A small class-conditioned image diffusion model, trained from scratch: 78.0 epochs.
Rows from block 4 of a small class-conditioned image diffusion model, named by matrix and row number. Rows with one number belong to one neuron. Each number is 128 + 24 x the weight over its row's rms, rounded and kept within 0 to 255. All counts start at 0. Numbers have three digits each.
Before each neuron's rows are labels from the 100 images, of 14848 (inputs lightly noised), where the neuron reaches its highest value: "top examples" is what is common among them. Only what is clearly more common there than usual is listed. The data: retinal OCT scans (Kermany 2017). In brackets: how many of the 100, against the usual share in percent.
# fc1: MLP up (model.blocks.4.mlp.fc1.weight, 1024x256), inputs 128-255
# fc2: MLP down (model.blocks.4.mlp.fc2.weight, 256x1024, transposed), outputs 128-255

top examples: finding: diabetic macular edema (31 vs 11.7)
fc1.373:124117122151136143097162156092068142124111170119131107136140112115053093117108122089073101145116117136154113110048145135167120096099174163123108170115111145094136126155118096111138154114098090165191090078123125126135123147112112146139109174161143145132143123135118100125099072094178118106163116161152151119118146157132108154122148151158168136132102131142163144126115162157115171136131
fc2.373:132137161130131139150139116191166103149113081161127122114124138148194164156144108146156149104111151102054156132146147107105137140146099098111116106164161094160096145149115145145114117137110116145082153122131112090094148132150175081153151062110148111155136159093135180119116154135090131124153132093101097121127109130127093128134132140160093109111125126126094124142162115132128155142071

top examples: finding: normal (80 vs 51.6)
fc1.525:107147144136136134133169162118141181080099101160183124168131136159122133152144150104149165094088135125155141099160095098105116100167105102101153095130155128120140110103120160136107120104099152144105151129146143154116125141143123111091148128117167110099132104141135094122133077136136136118113134144119095113115126185139086101115099159116154093120114126178131141138145078124120118142132
fc2.525:109097102114109135117108151100106143185170119124133125076132138132151097120155142135108143135141143117145099100127160127137148119116122160085098112135141148154130144101093124138133136120132134136164059133108102119188128143120154123181154139152113159137103071135134177112146145103114147122136129096101147140091090117114104156122167108144104165144133130147087133140103130096108101121127

top examples: finding: normal (79 vs 51.6)
fc1.739:160134127136134163139129103113107119125103131099133142128126120120173125137126127095109100129129116059152152158106137122146115170169113103121145124107104147165134139115137135156139130108133123084117133149081161112118132184143129130138122148148161132161104148129143167110120077122139107141121155165141139103104171203118119071111114135148086117128113105139133144118140143145124124109093
fc2.739:128128074127105116146120140120145124119115148148106115120113160133124105101120096057113113128123181122124143121091130167117087086119141154108141116093118133141169123163130125110127134117137120152148124089177151172157134130110110140132127133150123143162081148108122118128107130188129121123125106118089130114148129110161102160116104145162154135156102159145110104176067121132125126111172

top examples: finding: diabetic macular edema (64 vs 11.7)
fc1.347:102071122128102125143166114098134156107142131137103170145113171129154115144133101107132094111129117109125160103167142130120113125130085082121120147144148115106139130180195144145177086066112131103102155121106106178128110148107137150074120075146138095145120138161110115131143068166146162102096135109127146155132154105141153168115138126117116113129146170152127173108117140138115179159106
fc2.347:143129112136122161123097086163089141140138103100137128098114134154131147084120148165124135177122166123115120111115127135117140130137123190147123111115097073106126153141107094121122121121174169126162049109119152115132103125110079124113150154146102171157084126130137129118114092110103120131140119093150179140123165130137147142124156118132133162164171113104164156145123122120103116111114

top examples: finding: diabetic macular edema (29 vs 11.7)
fc1.199:141134124135139152122137139133132119137111128099177134119137146134168111105111125107118152118093170154154100151143156127137105119141127123138122118143162111115119104142126143100112106133100158113139140102099135173136091119122118142120138134090162130159081137133110177117149110144145083093117110106162139118175158145123129088140099158151136119062137131168157146139129102109118101138130
fc2.199:146142075123112129126111166060130087166136130122146108073096173108084108114100130161109139116123099147131137165118149142150131121146136154096106118108097118106132122113106123113104135133130120111107088087124144127132143131109110112122139149113175175147110131091107135138120143140125080161159099130113135099152121141128088145107129105137123130121109104167125170160117133123147142128082

top examples: finding: normal (96 vs 51.6)
fc1.253:104111145176150141118143128124139107160156125161113106152106120135154125139120142124136117148155116124131111132118103093160155144146106123093114100113116116146147126070124139137163170081166108137115128128138145119132116115150122179143119118142130131170157084129127095132152119099132115137129115131181153107134138150110102118126131108122164121142151102138110127107155112111142146157135
fc2.253:119140099077139130129113159099136095134177148118115136133111131108135099099081139117117163089092152142114102168131130155123132148136168120129111156136148202072147078108120169152078148143128131140114112137122145146144102111099145128116166129108141099106098152099101161157145131119139097083138109095102108118141096127111107142105136149125107114130094164154117140146143147143128105086145

top examples: finding: normal (92 vs 51.6)
fc1.585:166127100111124103138115121147130121115136163094144113141162152182148092106123151158135145108136117113174124147111114122125139103114129111108121158152118129089097129120093132148126122129122136113099129117083139157091134120123092144115130126094142062154133155132176106133150124145111068135121113133159124074132156128098109133118099152152137128123130146144114175078147118162156124096129
fc2.585:145134108155118150099144151091095126121139097111104113138141130099114152125140131135132128102087154087097142140118147123140129118120152092136152135127145091133095118145127109117152129141096145121168084084100122152112128131068130100115172151135129153116129158110097129157102109120146142152128140128158116130131081134088099115138101142127107083142140152118119103158121147080100115140129

top examples: finding: diabetic macular edema (52 vs 11.7)
fc1.236:084124134148145120132134127098132122110140147144082135187137130153146138133087142107146108151125111109148132166127091126129176132129148113108112067159152122105149131088154155149106146097127121159117113142139149115143099105115114147107126155143091152141148154085158136133121090121149153133129135107156154115114127114115139126119136149124157122106139132123086116117140103146155158133123
fc2.236:097128122145140099128112112138140150109133096151168126159145136130139144089165086154101127120109172086131152149154151117122093089133130139145122118189159102093110124147120139137146101113077160127124128121164114142103096092161128084122135117120161128121127109124104102094111101110173136137114127138167131126129142120118123127146082144158156127121114149156121149128150115113173161119148

top examples: finding: diabetic macular edema (29 vs 11.7)
fc1.547:102141110129096080156114109160150157135178113173153122081154136136113122105106144137124121181156095134110094103122129142134113145142187137126114142110135127166129109152173147145191121095094116143136117101167107147122141145097119111141163097173142112136119153132113135114120132140111120114117109131115156125118149142157147151082115126167122120128114148137170146096110089126118185096125
fc2.547:126098105132160186122079122159153125127149139126101137145112140108113133091135167110113129077118121138097139146104111129155148083103151151153105140087107136155136132096120117159095158139172133195158088135155122156130098161106100065112188138179119092136103161096110140142131095097143131089105118115140111088131103130094108126111143114115145155112132167140133148114093159130122113118149

top examples: finding: normal (98 vs 51.6)
fc1.531:091141074148159123147112147140137132114137111126103117100095117151123157140146094119083131105135157127181123109117114134110089119203112180132162140114119137138122124144150155168117144097120147153125109158153091107124165183142141138179122126142130148104134122152116142108127116147124106108127098132156171139095167160157118140135127141123142152154110163154163125130138105131165110129125
fc2.531:165100125138170174104109131125103139130147168118144112141174137140110091113127175115106113089105152125159111099135145127121161113108147116096072066143125105127156095103134169085114142124134095126160117154109107126135089076162135119111138137110181148083122116163122174103180141145122113127144122130131113100109141124090132076136133149123121133099127133162167138123164136104105086138132

top examples: finding: normal (98 vs 51.6)
fc1.696:164128096123152139137153115101098168111155163164121100098073125138144099117135186165134171107100139171166094136140151129163134105125126148120164167124117073126122121151092101152156145093172123143140095096144143114099148136115109166083103152097107133128116111134135071130132125143157116167150139117160107092182144129121117157140085131139109154107120126153122184159133139101118108130149
fc2.696:143077116092138101118113126108130151140113112090145111122096157084143096114104124054121095101120101139136189081141096144121123074125134103126131141149184162097110127085160132156137167147096132136091146139127129192160130140101089127100133167164146119140136146144134152156142103125169147116125116165108119123131115112131127158126116121139148132126101137145092124142139151110138123150162

top examples: finding: normal (90 vs 51.6)
fc1.63:107150144154108110153127116156129151127076122139137116142118116139107139155104112063132060139108091103166149089114110146147113117147110145123128172117104108175101103136170087118145121110115169135116153139151132115132124162156086127162129087148180086140138166122135151102142139134092144142124129118156125123141156126149117159131130162150147100121126161152141127120119138127187103127105
fc2.63:151121116160147089142082190130134132116125109117114120153134144131140137126128167100138157152098135107143153185092113137114137146142117128139157104069120144165146147111137118109129167135095140130121150093134164126118127137112143106089105120132136104136103124149138125159120081161137094111114104144105135134086124110114114119083092078111134148118127134126114107149137164191123140155122

top examples: finding: diabetic macular edema (37 vs 11.7)
fc1.563:144136119132163176099168148098127098134173145124139098172120184123119107117107111102141099100142137100112117132121101123136119107138194114109116109114146153122144084091137138148138142123122151090108141117119191121168125114105147146126119155144138112122136161089133136165166070159124136099122108113142121109128137116113105122074135150122179112159146166118084179145132137123135143135173
fc2.563:144123130147105086125138101153121136098139139126119178121153134155123155152178128133130143128141131145141104135140115125123111134106107134182163120127088116104108163141119122135144114093122118077165154110149111173109172148139081118101095130109078142134108093155133085096153142142143105146084127142150149169124141138161169138182130107144134154101126093162168128131113157145158093108106

top examples: finding: diabetic macular edema (40 vs 11.7)
fc1.328:078123112140128102175167116145133176087097138138120110166149111121101079130145117130098132124131104092123155098182131155131116136123120087118137124179175128137122121177098140125132089107132150120134120127117098162140099110143102114104120129118131180119169116124156138181140139136110143109115132145132122132083154110152115141135144137147138090128122135118090103134134084104111167138155
fc2.328:129092138121155110129087174112159114155143150097142095103142157117119102106077101136082162110124082146105166129124158112142164130118125143139124108112123168084107112114133158144105158142088148085117132132118149174131150120123124138097129126100136120127149085159124152127108149112145116167132129136120135123147147108111121132138100093140069083133099123130141132120087171184113140141096

top examples: finding: normal (81 vs 51.6)
fc1.33:146148098129112104143108123121133116139173159147152128155107086096172133129116118090159112120138132137099082105098126121145122138165102160114176137125128127162115149138122151158161125107095108184123130099091107135078123156139157165146121156126154103145157129113107128098113128135107131139138179120125129088104170184131094129109115118113107147077108126140129144119153100143148143119081
fc2.33:148121142122113130140156139165129145103140091131133117133066129126166143133123144143132155160122126113130102140141152161093158130166133112126142110136188157169099107100094182145135129140127156145105105132097128128114156107140148142141134085147105112085136090154140151145167144125126119140156165092108119108138128123115178138151116093045132134117113104137138123108162114140103126124116

top examples: finding: normal (89 vs 51.6)
fc1.494:123089172142148155112133132088130158084102095117164111170112117110130112172136118114119135100140127152149105121099103126143118118140095118146169159170113107105115113128116114181152154123114120110091149145144133136118103149159152148140145096129174118111117119139129109101143150118133140138140144129135127083176122191126115066184112115083136099124134158148154126105184102108120124153099
fc2.494:147158162131073124141159099185132138140112164130119118108156122146107140117113124106110078126121143123113101103094116129115143173109145172147151133080107088147148167145124103072167071143103118110149087115117138124111151120138091128131114165144104161144115171133152158127116102120116112125115128121108178136137099120116125132076139119170134174114132116121156096148102155150151137134134

top examples: finding: normal (79 vs 51.6)
fc1.256:105140104168095134103104150116126130146166139154105097143092143092126105116102097126112167141105157167134134135098154098160095104141129151139166147109092170127139111109103136142158186143077144130107095057147122124148141125127143147087074119121129111172132156103151175135103104165152131140120125141189126112152133171113096137135081139131123143168129160116132131151109144130150169101159
fc2.256:124154139105168099131163152134110108150146112109137140129139126127142138143139123151119151085107167117131111108125174164108153131110163139105127117133106057134140133137140169060127131151148135122166125154113134114103106096127131131145126130117149158106149099128130114132106169127110126070128145120138130130115132133148132086176138104144130178132113111153151119138172109106105116137078

top examples: finding: diabetic macular edema (44 vs 11.7)
fc1.664:153132159106169167124114127135089156129125134109131133149131141127201109135130138146066142074133143149157127113136141124128159146101147129140107110151188150113128114130140114149107135131094159114160107122170133099094110095145136161102163135109144104066090103153132133133130134143161126076143129151141125111096133147142121114123138134124092089123113126140134180127130094075087137125133
fc2.664:184136139163142113129143094184140140153093155141088110113128106119074107120118134099112121131114114147160140118098072122116111109141119139162160150119099114111121122117109106132148115124126103125171168100133111147150132150125128130139125167154086123149128111144132127133099151107139128166119151116167158148149138128137120148154123111170118172107150142096157077105081139127147104126153

top examples: finding: diabetic macular edema (52 vs 11.7)
fc1.604:127151168075093126113124109138103119131107106128135156140154120125130121083127135099103130124126171109122095137160132135127163106191113156114155098146159146118179140132136098133102098140082150147147113128144132103141115150114135082144133125080165117126078150098134127155114119151135108128132151133138081057163136128142108124092140121125129113104102132175104121128159129151106125159094
fc2.604:088119139159108095138128121127171172138128156139135133099155148109114127148174101122093126133124103080179161136130113131102151163106105119163138132128096084141129139139166150113129121128166156123123167133088120174132139147180084106145099131179115110110149117166136115100138179135088130131144144112110104151121129163132137091165118107138146134132126110141161096150079099171161104109142

top examples: finding: normal (91 vs 51.6)
fc1.386:103122115130157130104155132147153108126121160119134113130170143140103103134161155114158122102164116120147116169130092098176114143121130155111132066135113091084158106163164159169112147102140135083165099118090151146120132147105104123135095163144136096141130132127180141158143135142100106103089105128153142103133138145131110125128175142119145145159095156122117194085115151154125139147145
fc2.386:071140080106141102108097166085157137143153118146173107103118122130129112134087100118142161104094128150105119128169116136133106133107076079098107115151129150148118101159100139128143127146089115140106117152141111143126098116145155095117144104134139134132130113103103153127122116146173092143139126163092131147146092134108125123135110118125110142066095126160098108169170124125118142119101

top examples: finding: diabetic macular edema (33 vs 11.7)
fc1.49:111121173088140133134138113155117154086103141160148156093117147109127134106147127111120150083107156149108137107150152127080115120152149144142128143135122142150136122150144144141140081112126153148141156102136115114114159169141084090154129158120131146128156136165115100121123118101142134133117136111091097134167152162170122127084116132119125129103116098196083084127123124182137162161122
fc2.49:095123130154082138134163132111154148139140125155070151118152146144099106170162138120087119161153108162165138155125130137145176113136118121183141130154133077161137168091130120146161153100157145084143136095107125115141154145146091173149111135123140160163148123128126118118134170135085107136135165156142144131142115133131176143144153088131139124141122171130129126111160058113115099093140

top examples: finding: normal (91 vs 51.6)
fc1.720:116131100167132147129140094168101150133138155174142052109072138123126106091112083136121142146121160143108080106096146156124087122158113195136190172081068138145102114144149167133160139122081129139154101088153135164104130159114151111131145121128086151153124154131121146112114111131134148185142104108125153134170148168178141143145123161118115149121136151132116106162118127114120106118167
fc2.720:145096112140141128120136128111129127149144088072125121136134109122096125133099122090098128105148148142138094093117122128141142153102165098120122149145184120109132130099098118157081157140152105140149096149100117094195132099087124166151098132141182083104129136152132100164128142112122130093149104134130138094131113142119054124104150143140169117149124111134138158107151144106077115119086