{
  "horizontal_flip": false,
  "conditioning": "class",
  "objective": "v",
  "num_classes": 4,
  "norm": "layernorm",
  "mlp_ratio": 4,
  "head_dim": 32,
  "inner_norm": false,
  "batch_size": 512,
  "final_lr_fraction": 0
}
Rows from block 3 of a small class-conditioned image diffusion model, named by matrix and row number. Rows with one number belong to one neuron. Each number is 500 + 50 x the weight over its row's rms, rounded and kept within 0 to 999. All counts start at 0. Numbers have three digits each. After the name is the row's rms in percent of the matrix's.
After each neuron's rows are labels from the 100 images, of 14848 (inputs lightly noised), where the neuron reaches its highest value: "strongest on" is what is common among them; "place" is the part of the image that holds the peak. Only what is clearly more common there than usual is listed. The data: retinal OCT scans (Kermany 2017). In brackets: how many of the 100.
# fc1: MLP up (model.blocks.3.mlp.fc1.weight, 1024x256), inputs 208-255
# fc2: MLP down (model.blocks.3.mlp.fc2.weight, 256x1024, transposed), outputs 208-255

fc1.81 102:418520402529490473463458496482502461560441489529446451482477527496550550498490514586465565508492600520581505534473449414484417564597565575458499
fc2.81 105:518483464462476421534450513494483597551545475517521522477473467519453399551538569432552505489474440520486486468564544495445537472473488481424479
strongest on: finding: choroidal neovascularization (64)
place: top right (32)

fc1.285 121:508546462526511503463492538486519416462479441545527543559543499513509539527510408451477458527528493534470586520528528625553442521596499550489435
fc2.285 117:436446485532459566503523518480404423508458497506411512571542571509459474516543495483497514502495507555487461542430498519473608455557529495434566
strongest on: finding: choroidal neovascularization (72)
place: centre (30); middle right (25)

fc1.219 116:435483505393502536469465493479521461418484547465422531487447515403532574564513386488470526508501480488541451548559477532513419595552473571510462
fc2.219 116:575478473514494554476549535610480492418445479539485496530555476540485460453482470544489447551467586546554529534383513479510604403471430365406516
strongest on: finding: choroidal neovascularization (63)
place: bottom right (51); bottom centre (37)

fc1.309 092:439507554497546505488512489581530536470451586513437478458547485465508516581474517532513460588502540469499453563497449481491447497618582582484416
fc2.309 084:567462514620457593427509474488525471489479506522510507603406507476532486429544550482492521484450523519506552451455524496505470459416474533458507
strongest on: finding: choroidal neovascularization (66)
place: middle left (40)

fc1.718 109:452438621530535425504504442441544530543522521532513549564518534475472492464567567535436476450534481606531472463515497526482477494500496483476428
fc2.718 112:536524418560428568464586559559502421511599478429483457591524493498513520519447487503580577503558483452509483560532487508517413559494481510470583
strongest on: finding: diabetic macular edema (35)
place: top left (36)

fc1.252 102:412485441538512501520515471471493481462538478617467563548492582443530546496580442597635480490468488478429549424469442552491476496509506466624450
fc2.252 102:512508506494493521528520451522521509576464444481438477488503456525440483412466546495515545522484478566439500601508506407511555506480459399473446
strongest on: finding: normal (95)
place: middle left (84)

fc1.490 112:476503574465551458476598490450496468468552539491475450555557586492488526672480535493557489512493594500516507496567436477486514460453497580433471
fc2.490 098:435554410425519485533400527456604670556401532589505556455418490496472498496450528510553470468452418475473533470522502429531451470462529483522426
strongest on: finding: choroidal neovascularization (67); finding: diabetic macular edema (30)
place: top centre (41)

fc1.570 099:452492451468575596531525435495514509471515482449436516570521445451491484451544493576553521491433551542508530576530593474525500495559537483555508
fc2.570 102:483576480434489509502425612506525484550573449467556524514440536539426565527520505482484468594490475443546576548538444433559438528439470437503546
strongest on: finding: diabetic macular edema (47)
place: centre (26)

fc1.114 114:485449438442491456534535467493477469474456406602399542500501544534445518576509458523569449493421457585473463532568578553458482474590531512537452
fc2.114 102:511469495578531510476534445526458444498491495410402541570493486521470495516504518455457475479498588614503547516426569513438519461518452532494445
strongest on: finding: diabetic macular edema (41)
place: top right (41)

fc1.139 090:487556489428423442489430503433480504605441390557416506453495545437533461656493470515478406510504372471447466516630481459561535480513539474403461
fc2.139 076:518423496545530562585511470458509569502419455589464543517544551505446445405571535581552447493448567587567439467434542508472513483479459418483463
strongest on: finding: choroidal neovascularization (87)
place: top left (37); top centre (34)

fc1.761 101:475440502460550480484563512546530439552517437517429507486588500412433518616470453522409532545532404564537562523564477666409545490561493520427446
fc2.761 102:503480500595555440415458535552488514567625543483523485450499469491568539564509527429488484580580453466346508475557499445453503443529595587546544
strongest on: finding: choroidal neovascularization (73)
place: top centre (28)

fc1.79 102:478582570572544448517450552487543434486583554471471519550527505376539463656546432396421425619520518533509511507542425549543490501535547568447476
fc2.79 101:455476511480441492407445509504413470467475459563574524461434509571572496424506453528481533448615499477442511432412484441575520534437504495495517
strongest on: finding: diabetic macular edema (32)
place: top right (43)

fc1.215 115:548540465451517551523526521505535455540482510396472511395517501474500528489475465446438618570527392550501491553488447584441512496494554504510426
fc2.215 113:494508607537502479455538460470520464549510477519489466545482512605638449503523583526589396447509560449503514451554578413475528485485532497468529
strongest on: finding: choroidal neovascularization (60)
place: top left (41)

fc1.523 099:468542462553563526469518583531533504458488632501418483492623507405545495534442494543461492553549566336517488556526467531428488496531547596522510
fc2.523 097:603449508483432480467547390507521539563599458440590464519434547580530502491551555485534507489491416666448486534539524465568510466437440486480485
strongest on: finding: choroidal neovascularization (63); finding: diabetic macular edema (30)
place: middle right (30)

fc1.258 084:497501571505430381588452492562564470496541389528464462522507599538535581526613486421498523542431486549467531559561585482469466397506489393388520
fc2.258 074:486432585563517510461518574446539544515418407559506465536557554524471574536548484488558496477429591596507450491434514556443592414500454479433476
strongest on: finding: diabetic macular edema (62)
place: bottom left (59)

fc1.648 099:417421459442434519451473534516549476542424483426450378418535521553434522547471442460451516475461467534489536552526513491503475590577436647516468
fc2.648 099:447512513473485458521522512576454493477439491578574525536497488457482561494468553526535470458503547530575537382447511531469635449492475435434491
strongest on: finding: choroidal neovascularization (84)
place: middle left (50)

fc1.130 096:455495584423534419539527511433542581449477527533489505466533612538544536553509557460530467507505462555507375535470481517445483420419490492429447
fc2.130 113:474490509357523417524451471510549597528426371537477534424503513476382490521469435518584538526542488538488471553550456467538472530487462414537539
strongest on: finding: choroidal neovascularization (61)
place: top centre (45); top left (33)

fc1.270 095:489544493533530430576457483477496527535425521569517521528540479401501500571492476453517483487535455493466459443549526557477500426491577618472446
fc2.270 086:452489582452413498467481440525400489477519449536485536457473416483488517448523475496518532444446412607505527484440538485545594504584470415457481
strongest on: finding: diabetic macular edema (32)
place: top right (41); top centre (29)

fc1.676 102:522601448503473454488501519531526489601474431436442503489474560466422525552512435416430559515540485510478405598607473520459486432536486448393471
fc2.676 095:515496522535465552445543611553491501432465500401474437417482518428495511460476476502447614509523470430528439510372440510452549533512485492509522
strongest on: finding: choroidal neovascularization (78)
place: top left (34)

fc1.295 089:457455450487456518472472494482482518538426479572397535476472453551461524593467463499570540533517435463441515523550459519514340529631466537486480
fc2.295 087:449505560496499459418504561523451425451583566529466496472556482427624562601497395514438424420424528550563478478508529549481543545557507483501650
strongest on: finding: diabetic macular edema (33)
place: middle right (44)

fc1.269 084:408574429511501428542554520439504493470477463544511583415523496459574543520486474498541544455481474556579556499518463518611454553496532474478430
fc2.269 087:511438534544493549529510453538572488534407436586409452590586546552527535521570592549507457532492516522499521430522534464486537473479568520474533
strongest on: finding: normal (79)
place: top centre (37); top left (36)

fc1.669 137:448572545512485467600424509443598444549455525458471511449592557485519488531459424545574432450470488497495472433538514629524559481561520442524466
fc2.669 163:463531571525549508493473341569384473556666493426467504523443440506481464476529423457535467483456546475441501487520507493545477473495534546531464
strongest on: finding: diabetic macular edema (59)
place: bottom right (47); top right (42)

fc1.168 108:504548462485623449618479470471586417522436507533502509554516597426466489490513561511469434524521567536453497513608455572514479412546620502535483
fc2.168 123:469540561335522437598428494519457514454591618490474563462431417467446504408498529564346415520553530526563462510522413439555451536459545471614497
strongest on: finding: choroidal neovascularization (84)
place: centre (49); top centre (26)

fc1.243 113:484417562514543426509499515440490529488501546540517513515492494536589530591547533553599414505520579492506543496532524462591449468415470461484560
fc2.243 107:492526404532493587440510498519552476502546485453452429526539493505498526512524404425466608537412486509480451514519439550431605529571479498465467
strongest on: finding: normal (88)
place: middle right (29)

fc1.87 110:520538556492536495459551513516546545506468390506421479412566521496499502587497450497518489406572433508513475567625545584487514452617508518503549
fc2.87 114:549400541520492477520514497433487489479563449572468506565505552452458530404469481501555553482534563495489542469385522481445593472494480546483474
strongest on: finding: choroidal neovascularization (62)
place: top left (32); top centre (30)

fc1.195 104:452508447559590527403578515539531530446527564479487470452527487443584583587452478463420560551523558448522433555504474561481453545415532573504587
fc2.195 094:552458580524505525577544478528480528450445455556478450559523568528521435455543559489525471473410558583474545414495558469476583426528544451506558
strongest on: finding: normal (95)
place: top right (42); middle right (35)

fc1.458 114:492457505465482517473528504528494445468482467455427482514554527509443574564538422533456487527477495412529530579524561614513464471596495473473412
fc2.458 137:538438515544580542434473439461531536523449527569497509480518525531499522437509486464497444592491497551547566518553592506488651498533541394534442
strongest on: finding: choroidal neovascularization (63)
place: middle left (44)

fc1.263 105:494434469510494458376567609502599487511491515496438477483484527487437535472470482489475530561480612469465514544486437476405542537464488477443475
fc2.263 096:501482520546472496444506421554481490444514461482538511493547435503536427485419419448483491517532433455464482524488506495519584443497438454518433
strongest on: finding: normal (98)
place: bottom centre (28); centre (25)

fc1.418 122:494494599562588480491546499535518449512457492516356547583500494432475508448517498400555450427457539548356463520523545560474446326556494465491477
fc2.418 124:551527522561472448505457562479456500508596508457507495506399517488471524478542533502444462460567450466518611477495438440555383514590463624544514
strongest on: finding: diabetic macular edema (52)
place: top left (49)

fc1.388 108:463543454468555587485470568439538428470514549520485468547519491506473501506512545541438516547601570435502539542469547519481472496491461601545515
fc2.388 109:530454563510501484479458580506460548602525512507576552532478509581532510487461507502500496558458495591478424550548464464597509510365380386530535
strongest on: finding: choroidal neovascularization (59)
place: centre (30)

fc1.62 102:453529444511397492383506573484490519595544475434522430460476524455577524553453468475464528527596421442533560580547445417581520452491530520472536
fc2.62 097:583546537502504470400462547482431478440491367537484543444553502449597519530502383424425533449538489509435490536476463440495670507545438477446440
strongest on: finding: choroidal neovascularization (59)
place: top right (46); top centre (34)

fc1.122 074:544587516477567421541458522400485478491576492450471526517546540499552473469540502494618444462577574538505428464547580470555556474514615512580521
fc2.122 071:535417537521414578522566474425445506477411421577487469604541539528471508475533530516510472437468495526534577451441484572450535548464517506505577
strongest on: finding: diabetic macular edema (37)
place: bottom right (55)

fc1.163 095:432460480559470487566535512447549487389427349584436459513548520547493513461448548474486506533430429514463361489561518535520382543484518557421492
fc2.163 100:523500537510537547496572473510515419509545545515543506517532512493515461503448525484495444547525551487526516506434474483447564432519511574501490
strongest on: finding: normal (78)
place: bottom right (35); bottom centre (34)

fc1.305 088:404525522440489510490490449520506434474334450462507438498497491433501557539505445555428511545445488446476576466545514524560474575511407505443603
fc2.305 081:480404548568554527523509453481492546503444494623458488524535569465476452524505519473538468501443537607530515493472504546434549472547593508513481
strongest on: finding: choroidal neovascularization (72)
place: middle right (29)

fc1.552 096:459544476395532538525566495426500497459568457636375532511533556433484506523551556490503523530597555541512466585552416487435455505494534549538435
fc2.552 081:444446430487491397545513531468488558550395534567526571427493472528442538490460515601521504553561481547463444490507521437557446541490470481455455
strongest on: finding: normal (97)
place: centre (53)